A small image classifier, trained from scratch: trained on retinal OCT scans (Kermany 2017), 98430 training examples.
Rows from block 6 of a small image classifier, named by matrix and row number. Rows with one number belong to one channel. Each number is 128 + 24 x the weight over its row's rms, rounded and kept within 0 to 255. All counts start at 0. Numbers have three digits each. After the name is the row's rms in percent of the matrix's.
Before each channel's rows are labels from the 100 images, of 14848, where the channel reaches its highest value: "top examples" is what is common among them. Only what is clearly more common there than usual is listed. The data: retinal OCT scans (Kermany 2017). In brackets: how many of the 100.
# convs0: first 3x3 conv (model.blocks.6.convs.0.weight, 128x128x3x3, each kernel summed), inputs 0-127
# convs1: second 3x3 conv (model.blocks.6.convs.1.weight, 128x128x3x3, transposed, each kernel summed), outputs 0-127

top examples: finding: choroidal neovascularization (94)
convs0.39 099:098119159145139125113163115107126169143129128162172198154104158136152102133113166169114087137140117121137161143174145109148087117148106101136167129102085123123143174144134092142127149138168127118143132109138109139147150123156142105131092104124098144093148104110145140154130134162126129112115125135157137114159145138155121154106109177134141110192163097101160130075127105122125144108125
convs1.39 089:122117098140172132130099132176119116078144092126139144138100117125155118175119122122120095133109150134145141152154114127123095108148143148139158106146112084149086090132102118158110144128095162112098139122113109194138129099115104118141158087106121121108161125186122150142132117121154142121117107096098169131151124117148167125159142130098096158140167150113117084093154116113143158174157

top examples: finding: choroidal neovascularization (99)
convs0.64 099:127118132083177151134100120120101126124092157147170128138101156090143125145155094115121117124132134134126150159108102134085112127089094099104141094172107144185148165130100118133116158132123122139107116116111111137153155088114133068130072138159107165151122100144136137131119156116127160093129114140137125146133130111168080101119176130125134163153125130148152085137132114099107181150137
convs1.64 101:102151124071118119166139160132106125123155113137109173106117145141086145130093099115127121148124130112114115131112128098139129088110128124145104136154087080098145100080078099146150185111130150151112124136148117109120130098131125151098144119113159159145121107164140113153117161093134113156122120110136095115186169171091140141107156150154166160108121129121177098162105120108138128125151

top examples: finding: diabetic macular edema (77)
convs0.104 088:110144147159159120151088143135131125141122091151126165095082128148123138105086127101162129109172163097109104122130166161105090130125135157160129132165139102141139146109126119156119124117130129119155107171126126131129105111149108151101104120101161163126182163121087098129161087121089118149118164146102147112159127096083157097157123131082122096131109130087125133113150143165154122162146
convs1.104 094:118124076133143152110127101136126125104163150120138070118104082128116129074161159139147121165155159115112106139150087147135069120140128111123114108092127111162157092148089112107121130107119105108124141148135122099140080168143168156091163131118097143119147141076145123123154135140130104118120136140143151133155148099116143126099141139108109121116111155092090111079103119122130069095133

top examples: finding: choroidal neovascularization (69); finding: diabetic macular edema (31)
convs0.4 103:123129154120125165150124121108159151144081156111136130154099152124113155089156117137152133180158128174168133141115132103158170143105138138117140129143097157135157145137133142143102113159144140101102146148141194148108139163171114119132126131125079150101152123148088129122121128134142096126143129137119136199150163166167114095105131168116103120111164143122152110104086156153120122136088
convs1.4 101:138124149147122159108088126131172122134080080155085138136111134163113149156145132111117105143138096141207132105131127101119131128155098162130120138145113105136102139134153154106097140136134143094156126123158124128147153137159081124117162140117148161096105129106152117168115086134151098137149150125118171192140136160141147142106128115168110190148124142147133113088113114137155124092116

top examples: finding: diabetic macular edema (38)
convs0.51 111:128085118153115147161066148148100108134128141186119096109146140121109109149108108116168136129109158091121118142112094147116126149121123102125103088128165117113100129108155134138101136165139116110131138182120120129120108137145154083125140150108153108153127139178105162121167139124127112172130158164121142182142136162105127174170140093138126089101152132154125136083121116129165090144140
convs1.51 116:110120170127098187207115134123118153094085099133109109131135118132147100121160107117102096163147134120143152124089135121110132138118114143143112140172119117138112167103095179104122161125104138130167144171150113151147138129165133094098078106111108165119134152137132139159137108170137135152134121145132153093120139121085103127143159101137116115090121169111125126169153116171118151128135

top examples: finding: choroidal neovascularization (93)
convs0.63 097:143118134127118113144116161129114153118095186164140147096126149145166159135112120153147170098130126139144181128114122136124113140087087128107128170130110140124122141077148143163149133116173169094097126097127130116162101134132152105144105108145115116176082161134114122135152096111129160173158134140094120096151134156154170127143114130117139112149175111143161145136098102124165116099083
convs1.63 100:106141158113131110132144137131094126106114135135121100136135113128186139107084161081120162109117127112120165199155130137152107113119153092129124112137123173144146133168107164134119134153150118113159146119133093161131145144116117135145200161148088120135115140157097147117140136119116140132147148105166114159094101166092131120106148134145124095187118089135134169110091125128097114168133

top examples: finding: choroidal neovascularization (100)
convs0.6 094:153125104135134137119174150140096109136101140158162140111124141092127114114089139118154084158147103158110168161136094118098156177113127176120078155096127117110125134149104146106154106128105115151121139125147174092136176142121145117128131113135119094159125150153126118158126136109136119137135102112146122123116068147154132140118099134138102205147136105103169085100140087128151125132094
convs1.6 098:090142152119110125077113115095088126170123128137104140117112145144134132133053137146091128103150123095135157112150140140110067138128112117168109117143104133128115107149091096146085146147116140138148127146131101127120128111144128100124127138086116135142123103139203143127121138161084162146141137133150119084161151148149157135091129162129155148131139150103103105171072113137121171120118

top examples: finding: choroidal neovascularization (66); finding: diabetic macular edema (34)
convs0.123 105:132123107135111147095123109098160110103143069116096176155145116149119120153130126157087111092108147126130166151190137148108153114115134142172138105123136151137101143161136183121136143140102124131101166131143107135115115132089106128143108128106174168113167107137137176154095168117112133123138150102127133156143167088117162120129097128143158133174120125100149156148093126131125173162126
convs1.123 103:125115173157120153144145110162109165119115122107114096113117041140128135131134132139115122157131126142104119141119086067117133132138100154155122117101118127130117128097080106125140144111180129121127159118122098149102087114144097081123116125168091105147124119133152144119133100143139054120122104130090116136155129146123085087125117117108101155155108155112142109100102084166110139112143

top examples: finding: choroidal neovascularization (100)
convs0.36 094:167146126151112135117119109141191122144113130113091119089141145129120136155119124125115133128115120160158182182150134086112152135134180150142132132122139181116129109130107159193153160157119137140143141181123133121138126127117111133154183125108173101084137168126150119152144115137172096122191138107124146116125151123130136126123136118176163121153149110093152113124094106127158116124126
convs1.36 107:180068143149127076129123120146138104087109154133104156177110129078120162152113158127117096120133137148160159138111106122129085142135168131133132112116146156142129127157086098147143106120122154116176125148168125131136130099143143116155137132135113139137121138120140124092155157092167104134102114139169109136120126162113177078145123153126099154138109124123132141149088132120117110128207

top examples: finding: choroidal neovascularization (94)
convs0.124 098:136126128131184081106127137098137144134142135108099153150123120113129115154120119114114083119152124101138130093120111102129164081100190101085085132132147163125111185124152167135142108126107102103151107106134110156095137076084119132157134121117123140113137115163154127128098096125158132154083139117103090140109153156147133110095132104105145157117117112122097107149159133158085090142148
convs1.124 091:096103106155150110147117144096109121129119158139130108172099124129133095134131129116138142078083165159114134141141128107132193159137108153137094165083077149117100118172143125139112171140101110177169159167094133089108134126127145093108109103147092153109119153142144119135126116135138128132098127088152079104161095116119137149153104091104145141121128123134117102121110161164115139130125

top examples: finding: choroidal neovascularization (99)
convs0.94 100:154106111159130137142093138110137127096116127156120122142121122153117142143112180129126143125223165162133103185111125097136138129105127130122121119185100127117128132140155142115144141112116153114174142168115119118113124099159094143120158130122075113113192130137147104114107100115184134096112101113149129157153152123123135154112130166145106145153168130148153140095096106145142114089133
convs1.94 108:184105117165135130117165141112160133097100127153124106174075112117184131139113150100154133115136119162132146123139159128148143159113159134136127145134146162134125165141144167106098161085099114114141141107110152111061128132170160147122102094115129148105151131109117125168154100143103139146143103127122158131136143155160135148109144178117083138134172142159103154132110153161162120140136

top examples: finding: choroidal neovascularization (99)
convs0.23 100:112113135123124076137102165138163151135132111130154155078126167099143130141111102127110105079150120109113146123129097133145129161123113140103125162095113124122112104135150106111081147140131088123160165142072122121137173133084101138147133173103139137115178105140127111089139062142125109113169111131088153099186106153102138142110138148151117102153144117113114139147145135123138149098102
convs1.23 100:172112114154117082119131140128120103150116121173071159106122141134163123167111132142125104123154130131142160133164113112130095129081148178096131114136139140127145144109106150142125145142134125147143120091133108131146103153134160119109120102175151135126144167134113132102146101093110104105161148099120104141102196138105089139064152167135144108121185133158158121124098164137148099111129

top examples: finding: choroidal neovascularization (64); finding: diabetic macular edema (36)
convs0.47 094:110141140158136168083149099146132107127119089142143140128161119132126131151069145101123102114164157121149134147112129133106100147110130111105099098137145082125140122117153160148122121157135132108106127165146206147100123152124101123137109162086157131136128082124143107113137146141145104124139102133150139130161209116071089115122158145118104155095138155155129109123149079135138113116146
convs1.47 096:117146157091155111138117155086121126090135125120136145156114127081103113176093116143102112145141105120171127142115118152121103118105121120140145167119172121117133154128123172155091163127187136154145124102109144121152127138110166140165119157147135148090104108095120095114168166132122131175131111149133127143144162133133188155194136109123145182122140142147085112144144137156127113118130

top examples: finding: diabetic macular edema (36)
convs0.17 079:143123131110138134164149153144168128126102161137106134110142112142117157144094158098131139110143127120136096129114177140143122131140168148180179133163123074125200195092150115100144121137075136156123071130110130118067117128143144120111158129125128152151105130159121116163137139103098090117121099133150118128157113115147133138156130139096132148145136131115112138097092142098152100104113
convs1.17 106:148112118134121146145127120158136114103113123078088108108116130150092136135151119161095133149119122114132136113152121125123129148151125140128119162120121127143095094102088119155081163163139158087107157121176116158154134097132098170091127154159112145123151126143146115152161099130107128126127146142111174169115096166169117103159133127090111143123123126150139093146064191154132082143147

top examples: finding: choroidal neovascularization (94)
convs0.12 093:128114121134113149105136092150131119106146093108151084187125115151107107143124087164112095087135123168118136135096129157116097146116170151129124157133133115129108156124141084112129154158136075116136124153148147147140113094117152116120077158175108113166138094090130156169100127099124124106131132099101080120173149120147119133087152086149131141113132142098129135090105106143098152131157
convs1.12 083:097143143163096091176124104167159132152139144122141107156112144156109145149119138102122137139134134102114110145178118129142137119123101119137090128154119070135153192120148118110102166131124136141158114148098095115122147139166109159093143127124160109111148118132137168108148144125111139109140163134093157138145153148175115170158092181148136171147135117116157162135112095145162137168153

top examples: finding: choroidal neovascularization (78)
convs0.1 098:109138109179167098119113129118101118138149136122106130118151098123143147113149120058162150074142126116128139136126113115127165146118130155150078164152129126132120107144103127156134135101154158135125143097137108124115183128138132138126124138153105102124132093120156119123184137180120084139122114096098109139111153176129094120161148164112091151110149126092131163108144195117144146171116
convs1.1 095:124096120127098104136093129111114165161145128146128144126094127109174120150133133081139135147140111113104155151139159104136133141141117129151097178122153138156144118087102121127158103182106116134109141137141119136143126070143121108090131111139156138132141117108140150109113076101076126170188095099142145124129146161120156122098089099109147128161139093123155189146142101135153155162129

top examples: finding: choroidal neovascularization (96)
convs0.30 098:125110101118155124086113123116138158073159163096159153122157128144140131144120102143131121140131146134150151100166147162150157107113104145096154138133165160120118146126098154136116158132150116124134154119125132175094157124144101129076144110110117139108095139168126115143172145140116116133112093132107120114135161154125087163156124141104040165138149122198135123129129142123121165125096
convs1.30 115:118125086119134120118114137117092170129108166078148165082075090180138110143155130117125148089184099149142124142129125102141098154150082125173188173122121101144135137133130107143138130153152112102152134155129153142116098114128099131136166107137185148127147150096118132151132130115127161143136127153115101111162120107150122133106158129088122144138162141160157157152094127140145112114125

top examples: finding: choroidal neovascularization (100)
convs0.5 106:130141124108152113146158128138138148139099153126152127149131134136104157137128153149144117144126136164131167175074136167145135151150151137148105110175150128110147134104170092118107088142159130176144106181133118110121163143107141124152140101146127135136122166132177111122139133126123144182132121114098130105099163141115126115123130153187159138139128080099157163119122066133122071164138
convs1.5 099:164103171088117094165129152120134162149118158119086143084127132123118136149137128145112104137140162147117200127119127086171148123174164161112122127147110127135175143104152122154094110170131107121169112140167138125122174099118125117138086162164128137129117114126147125140135147116129131127136134125141165195115129128154088111189129126110115160122145120168140133126093141104120154137134

top examples: finding: choroidal neovascularization (65); finding: diabetic macular edema (35)
convs0.65 097:104152138109147129107150149137120148128132114119141126146135107106107130157118128141102167145148106130113137165166136166135095153121150153120124117135144149150125176146121111128123159124120118155119101177100099089148116127150123171145157069108146155081080131114121100125142206107114135171168133166148117163156128128101166142101124162126104106163117134163115183136169134126097120119131
convs1.65 091:112080101157124109162113137139153160115140137113083158112118141106139169153118157122125154163129105170097155161093126110091129152143135137124175126138137147124183121087132151097128136169139119114135142165162159134125151119151133140122123082116128118136116116152148109102179106113109123188141114131136113114149143138167162117112182150163153141112167161153142129134143090096156146162132

top examples: finding: diabetic macular edema (56)
convs0.75 093:165124111157131187166105154143134088098123162138115129170094139125131124124108134105104106120129158136153138117151149110161107182159115169103080140150128107124148118153131113131136114114119131115103113111131116154178119106099144114106091124135118121094139066111101099136121111124109089141114132176151119084140130151137121139087124151150104096173101095168116121092088091132115129150106
convs1.75 099:164159119138128123124157131135115160125122084144131125127101119150137140129126133131157141105142067148141165136160133135102101157103181093117127142160153139119135169117128144143102158168170139115134144105094132154114094125100119130118067184136162124082162172174117099159116087184142098114133138153109127132111134131109139130155090135112092119088125127133120136093119134121142122145086

top examples: finding: choroidal neovascularization (82)
convs0.110 098:104101173125153136100137093122115107167152122151136135136139123151198162120123104146108104154118160149137115101138158089081141139126137109126150119073103124155160101118076132100121137144134143133143132147131109165121116106113118144137159114123127171134141155104183092135103116116139133130105071141131125138111162085115123169104095102147106109113151150089159110142101161126143099085136
convs1.110 099:162116135126128109151119140098142127144102160118140080101106111130143107133120119144152131104119091070109140131136109103152124133080123163122115168117117103060130108098150141107117146091141100144093148140136160138122107139149144149158146082147149111143150143111148157149109138132082134146142108101086175100168115135158113152108122099101122159112105127109124203103148101134131089115100

top examples: finding: choroidal neovascularization (100)
convs0.53 098:151098115147172093184112136123123134157129138088091121107115103177159154127147096152165157097089129140117183148151119134137106123174138126139167099097076105146101130132130095129140123156150121093129108149119127130140128134149115135119149167141122140098121110118142103084115098102131120116102103088109133113103150165121155096116081096099119186128161134138124118102153108144129098134143
convs1.53 105:129121173142177116128141136125121103148098141143085143102146118124124147140131128081124136123144117113075152134096102107156127126120138142142169145104169125160139129079149102140135068135138117205151139092102123184133146112120119124098139111159117116177146133135185112114161152122090119096123131130115130142121148133126177152138126114089122137149098084109134128127093137144125120092167

top examples: finding: diabetic macular edema (64)
convs0.0 107:105126120100064101130117163143163143126119093120162156114113131141108151129112079122130133082159071144153141171136124101122124144149122120105144098173121153103131132152137134111162159100101149158090124085134112137142141142117116108160138127132141140123143123145196123149154162125161122149131115147137101151124101141090104128109141097105180109116175110109108118106166085154114165130116
convs1.0 093:135123157124118110129112142145134147159120132103144115116142131125151167145119128137138094154096126136113090179125123122086113088135090135130118135146134087112107141094116120126098175184112124122132117168085109151119161171096140151100150115171146150114125142122123128147139109149118104158112126153117076145133115176146199060134096146121120149125162110153168143137144139123094128142172

top examples: finding: diabetic macular edema (30)
convs0.33 104:115132153080136107155155167162093140120103115105150106162113140109108128085114115156110113114115102152145138141094123125140091111142117158137102101149104173151106152158105134126110144170159146146129134151110093117103129143139099104176148123169075128145155174143131148124151104132122120077089119158173127122149119117151133141114132125128147192127173119116124125144115171122177168133126
convs1.33 098:099124178153103165127102125158131155144092185158119123081146137134129155124161107155123135135127118151131151137134114110112095150142113165119104148185137119123087139136124133127164128107114136127109145092126091155136147105148078143129153150108144165145136141124165179103113089108097145103132121158182128140124164122098088133148128153124116145146142089145139087139127130107107112198115

top examples: finding: diabetic macular edema (40)
convs0.41 088:128096097137131115128120153125149137115083146127134177135185127136109084177150086148129165101116104113144175164142159135116146132122148176136145124127128128125088133094128136128095139159131134131112141136152109122085137136117143132083113169125123123126144114080155070086116128157143179090130138126118149140114145153118166149129150175153127142128131125133091107134087142105102171174129
convs1.41 092:161127130133126151120115145123100143127102111120129106119154119111153149109163159132090107125150147168111146135130110109152119088123158124129103139113127090115129130137134081145107080179147160191150145128143150115099134087128100134154147118127143127144086161161124129158134119182089140166142099157105149173129101187112144114091135120109107139146158089136095150134063145153135122128139

top examples: finding: choroidal neovascularization (76)
convs0.54 104:126132120097155121165103135128090126095106153131081154137098116137161151163113097118148128132140135103105098160143133116144139129119114122142121130130148124141140151129122128139139110139140157105126142122121147167099116111114105131124113090059126158157109160094129130185168136148120121134111119129121158150178114140161115102147149119123106107162128145108140127212148093191116108194095
convs1.54 091:110118123124158102137111142087103139138104123177140138103134142118123166152153163148113119166153137126151157116175121116132072151118073127150163142107119125131140112124081155149101162125101129155149124152130098130129129114113114168097139125131103147099126127141160076156124126124169157178146104070170100142160157155115115125138128109138111116151171143113116075114154157147125102155139

top examples: finding: choroidal neovascularization (96)
convs0.90 098:122123133140138115193156130103131117150141159149102131137141163087151139157120128098130140106121166162096172106122107165147126149166179148136108131143082106123142114111099149147120131156118117126136139185090164146155152130141119129116109093133152104113105111117115097157117087129167147078096126127123141116123125105136153158102141143138087168098126156121089124136124121103056104141150
convs1.90 088:139125097138141113132178187098102145097144140155116144150100106121095093112134160138138119145142119146105111146129168089177130179142158149159137105111126125162162155124153096155154112128112127098121139140115125137155112110112102129097125139142119135106103058128159120132133129113127090123140108146117123085117047140122136175150143125094122096155084158159147143139115130135153155130143

top examples: finding: diabetic macular edema (66)
convs0.73 100:090113113132140168142119116117132113087071098125182169092126071110131131145148120115150106102134149104132137160142152105120138080137128144116137143099148127104101182135107106129089145123132139117155122139180100131084131106182080135150151187150093155118124131139115128118155118102109059129104115113130165144141124132128117133127127123103130105110145129123100151087125151155144136104139
convs1.73 102:135120139128108201114093133131150141143114111136139146119102132089093123151082097101123130159168105126174165128133084139122154149111129122088128122126133091092126099105098133085126164080114085166151116132083088127136141146135118145089111104172161123090130144152119152147135093123133105125121123136119115120130191135141136118101152152130120129138168134159145153084159130149113134142154

top examples: finding: diabetic macular edema (91)
convs0.61 088:110110076131106147134132114100094112113135106169110095142139105121086122135125122108093137168113087140110123140117126130109160142135131121121143099111174102109133124130122135067177108137107087158139108147084134099111119118157114148135154086130094157125134086123122085121139128158146139109118133154115131114143163123099149141168101117177137120128121124122156109086046117162100136146090
convs1.61 103:138115117151153141128133119146097144089099108137115092127128105097120169193170147148117086167118107135130064186124113119081126159052130154140122167141085119102108111122127119116125136081121126133124159136119140119107113136131138141099148115115127097152140108146139088162154132142131107161130103137129127118111090127123137121101149148120177167158133171149102132119138135085136127148153

top examples: finding: diabetic macular edema (74)
convs0.57 100:156109114168079120106153145159141150129134106109148125168111123156135159151135144118132108157100097117128134108119126127131121113142136135175125132163141110138138116120152106150140153108172151131127140153095155107182113197129138137139087126136125122152149088100175129133108113171130136111166088076178100158147151154092163131122146149149141149119079137120086156108153093136139137153121
convs1.57 103:104139162100177110128078144132115109106104139123127087129105151137119118158122128142160129118143083181123102102116105114117070109150098143137110099161158161126136159119100140102118146110114144114143164138132125145112123109111143122110134123169134120119126140124134094121127126147113107187080115105163150152180112139181187121157137154149106077134130137110131170120165163115140118148151

top examples: finding: diabetic macular edema (45)
convs0.74 111:134144133124113119106161171114110176103146114133121152092113137131108117175078152103116131091104083104124142146138119141112154128173110130124123099145117115110152100160183091145128155121149133136137167113090177122122123128138156104115140115129142176112135169118080117148151125137136152142149122099088095136124114098139144129151099115110098100141151125091126147181103129123108183075140
convs1.74 099:145106126148146101119157124116102162138136091092149101127120149140085125129095149130117115127139114151124143095136178127141153134120094141097081111140091155158089113159127101150108159100139154147111182122165119126141135098076166143149161059110103099132101113094150143136140140089110114102137092116083107104141136131142099164113134120128169111111100150124127149125104166107130142155146

top examples: finding: choroidal neovascularization (90)
convs0.116 095:133098156150145089108120098125155113107118134117135131114144102125171167139115132152147137122173108135134111154150185125129129147154143164133159192109099154140150151140095142140139098167136072158109129131145143121079127139136131153136128134116129114115122088137148107099136116147125096152117094174129153169137092155125161136143164168112151140174177178122174138103132140132125131152152
convs1.116 094:108096150159149114149093146117122141118107116145081112170121122131125127169110158115101139150186096168142155179144140163121090139123151135116161145153159123109145116136120115161154169140121141084151158142155156141169153085097123139128173124143129145115131134177178112147160146170134099165125145126126127145130157155145141134112168156134107143126140159156147155136138103111160143101149

top examples: finding: choroidal neovascularization (99)
convs0.25 082:154116123111155147090128127097152138080090135090107156092106126127145140149125126150144108141087075125132140181112126097085134119132143115129118093127130147152190160127117152137139108143134134137129145121139138110105129090108093141118150120138145148117148100108177090119122154129115092151166098119146117178102109146154176137162143123135140160146190087126176141096122126129105157150125
convs1.25 100:157115171109168155148176130117133102111089146132147118133135133124128131140121137096140114085084091167160111153152163126097122091120068134129165121097137165143108159122096100129108134172157126143158127150148102098148132160108129113137152139135142103147103128088110195131113134117123114123170102155120140109105122106110155140100131122127108161114143102116149155127128077164158169104147

top examples: finding: diabetic macular edema (88)
convs0.46 095:132099139114149152140135103156177135133150120135141143084099130143098114118167136125117126125130133117092136134099123113079151114168150087105113096141122159076127134148133123150094154090143100083132116128153053134083150163122124090096143123140104120127081145136123159078123140145100141138143129135108115153126120113128087149112101128119109150125126110147088153117078100138162144179148
convs1.46 097:146120108102089140107143109135108126124106100137106165124115099122097125147134134157126142146127161150170129124109127168135145123139128132094148112131135093087120145145122115133132144104106145080087097086128098120162131168154139169152129146119160173116161085124129092102122143178149119193177117138180121169158132137100099071136157142123130104166122130131114149144124149112158141111115

top examples: finding: choroidal neovascularization (99)
convs0.109 100:087145131110194159144102127101144160115110114092139158164091112127097182138094123158154135134104121147131163121139161123167111132105117146110158116134145147121098135097131099136124150131150165106135137111098136123095131123148122167109198163124125155127102083123129120132128089127134095119100127097102113132117111176137160090136111073098132134107138115111193129106100114139128123133126
convs1.109 099:109106150097127121176114102135079158123123149121111122147102076122110112147131127142133144112168085117128160142129159158155126157137148158119128167137129141183119116138108116130144143137154154127092170097148138136151140098145147174139157103144102176125091132140121156091118090104129162168129122084143129136135126134142124162111098149113110209129120150167109154096117122138108133107159

top examples: finding: choroidal neovascularization (85)
convs0.118 095:122083151107090137118108112143132161097117111145123118131112119139121134150152136126126152159122101157143173158116126154171108129089106162109148178141152125086173120126110162123141110121139132124122133117139123080122184121113167098144120172161100162125104110084206164133127078129135097129137146091140146111145152138102143131098118136111152142156130139108151163121147104155105126158156
convs1.118 089:114181132114116119087116139130130121122125118119140155116139099098090120127119153117053082077140134135120147161167118106190095078143072151096097092124128148119143096138142095140150114153152163118132161136122122137128150124125097110159158133167113136124113136150156136141101130134133104164104105101124157144109122099095154119103134119091128126140131102138130159116072104098150150132147

top examples: finding: choroidal neovascularization (96)
convs0.29 091:131155152198143160130113114120142095171104119107121130112109121159133144151125184115146133141154126167111117165117134114163130099080128157169091067159130111130136146153135126157106134124081115141147153132084127125144128121140114118131146145135077146137107153158111143126162160153114116146163126146152145077141083126102180157097115117161099140140146145120156124106124124152098138115153
convs1.29 103:151086096115170132156144116095111105112139135179131160156148123194080100151116094161131115124137115142098186158125122125145110138144154135145153167116113145105091110147113153129132151137159110082106109165072151187108152094147126124119136120134111107138151099123132159139149130136120107128096108143103145157149133100136126130140144116074117156099152158155142141125131122093132111106102

top examples: finding: diabetic macular edema (52)
convs0.70 098:140085119182110152119110147131137169136133110114124140135117156127145131136145108149152146107141151118115161098074110077066096140123153156144127120096121132132117127157106091157138151081164129111100136116107135155121128135170107114111106089109065090088111123117111120129123136140143089128137122110103138176133141138141174132147107100116139175120151109127139136157112069170112148099126
convs1.70 094:144115107130141131121133097157122128140108113146098076108150151169123130188120138157152132189123126166139143149132096115127143133153153105116113129123124137128123132166146141158093153122129140113118157154106082101110089156150155142152187176173136149116108153123136165123136118173133138093136132098150138115136141113174123178127093137118157105126151121137151178092103091162128100150138

top examples: finding: diabetic macular edema (45)
convs0.102 096:109136112143102139145078130142122130131097145169109109106179094136160156091123133105154116129128141114134151098098118139148144129131158094136157129132135078173138139161155137098132156149139162108190189119105114137101174171137103160106112087171164141133155139142128163114147151168117154107137121103120115136150107135136089114117123162135129091140145115120103137079113125143137137090134
convs1.102 101:122116116117109154144130127149095091086103156125150155140131128158097164161110129150130115156142126144124108136147164127137088122172168113146118201123163115154086112123102132112112114135121159118113152110119103131146144150158109112127165164125155144093129148142152145122105163149174094151127113102167154145127125132155109165108113128103111176117124138122090173060107128102130122125175

top examples: finding: diabetic macular edema (50)
convs0.126 096:076134131142129146082100160143141142068132138132152099133129131139115152161131190104119167151162152141121091116113105149132138159113139163093135138135149159136142149099135129104146136090097128132104114175097153123116135144210137162184150135133153094117110149154163135121125121163142135132114129104142148150159127159150144108110107077129118113122144137162114120105145137163159101114128
convs1.126 099:125147095140129165147084188144127120141107147136114129104125127134128096159114152117115109149160133149127145134149127142157124130180142145170105152156133100120118119134102143123121166150134135118150149161177123135196113157132101139100112135081125169132176130150128145166141111139092095163150100134151142162113154116106097190110162160136099121141104136165125163117166114101134122141156

top examples: finding: diabetic macular edema (71)
convs0.38 099:104138143122178130118142111091107085080088190080113105120101101097122141137161139126144106112129088102124124101153107157115109104134124132138112153130166093114115106145074098134144150113094194138149154164144145102125126110099112114138133153170131134144138152112114140156100090110108104072136121126144155131156125131137123127130135147116131100103152119142141107133113156108159152164077
convs1.38 106:139123112146125109064076149104116129072095143150151131100177117116116117092145118109117136140188132144128121121137147090115134111148110123160120108098138109139137143124127140116125163117147135129108171148125098187100135151053150116124150112092146118135173161097150116088109148106108088137127124127137087153161137134140111113133164114132170121078117126131145146118147175115112124125126

top examples: finding: diabetic macular edema (86)
convs0.79 101:110103157103134153137102099114103147179130127132096146097076143132146164127174136125149158122134091092105138134104110096075183157148092113129107110129142138097147076127115118139186157133174127117135121159089116154136130100124125130111173150101092139131144129112131109101139098137117134114159123127087126116172136136168146120124149141152108116122160129129156139101135065096124132149134
convs1.79 105:145112134195140143123132133118131128163140137134112115110127148136093130144144069170143143110081103115115130106118158195107120100145119132136109116084109142139126121168178109107129133127117154155134140128121125138158119153166132151134103130113129132147061138094148089159169166131152120192142127132150146137138130122130131103139104157116159143135168166160096111075102103107112119112127

top examples: finding: choroidal neovascularization (100)
convs0.111 098:150112122103184136125154145109129139118157159118131113126090090125149140162102107105123136130143098128128147138159125151120132104060109134144134116098144120150163119132119117139145100173093154099136206106146178123117158135143137109157145125135135061157109132164156146113172122111101147119131089090082103144121119136194137132121116136129113147134135123109109137116102129110100136105089
convs1.111 100:091097115091149069119132115169125146153097155116123130098101117105116127103107099102129119144133140163135101122109177114133153124146157147173130149135113114132110112137109085123126106149143155065108146140104159130107184128156138138143150089149132124192130093130125137113136115102094124122161119122144109123103136144150114094117125190140135138107108125099151113170059116133136164134135

top examples: finding: choroidal neovascularization (94)
convs0.120 102:120118111145150133118148160109119165134114121134133136148160096161154133136069114150120117164139145153108109115131063111145131122069138105186115129132084086125106186106134129097099135130146164181102177114099110105125139110161146112154178123136136152135138082129144134100110116126116107112134100139096140155168155123139120134108109108102104109136144095115081110140134103125160116139143
convs1.120 091:156135147094153106112135087103126109110084144152130102099124100155138127105166118117133077123104103078159150132144132119146128111104113136111139178103132127103139141147134112115091121106186122134115168106119117141151154129154119155163144108132142104135135078120165161123135173159109122103182089144150142150198136132121112121138081153151137147128158181130140117126109105113144131097126

top examples: finding: choroidal neovascularization (80)
convs0.3 093:158146104090089191099112158098145102132099149129115134157106168165127079138120122158134123119157107148137142133135136120124126174110097138161130118146164131120137157141094176115143105129096129168089102108122185161124091138104139150141144150142092107102126097120153099159160087132118089119095118143144103123153123139135168130169133116108134136099119152092130145113110164148093123109121
convs1.3 098:105138109128111110124098130127105131127081064143133114165109137164100133170140147113137120153118115126156147147172137097127129144113144145123153163146112153175148108141161110138145161145180115116116173148131140126125119152147146118126124176107140144153128161143155069117153100166132117156124137075132171130157113132136104133087144133090136157145142082100131097150145164170119147166125

top examples: finding: choroidal neovascularization (93)
convs0.14 097:115098132123111156105121155101112113091144130128126100070120163111158118150139145141141170178167132131154125134142172120135132144138109155085131168113131149153098174103118148167131105129109122146125155128138123128099126105158150112152146154190131128134122150088087133122145158136131160106150129148126142142161153117135176159140096123134115174156205150152133156114156110144110118096130
convs1.14 108:106131153124133171117153162095101175121121136132108169172135118143085110142162169106108144137162119137159147101203131133119135139133133111156108132131176166125137112150110165138123156173148123123137125148111126130142169108154104160123138107089155160125119143121149099116128142120145128094150104115107124122091102135131185157145111147098138165135159114152118150120080088122162107147097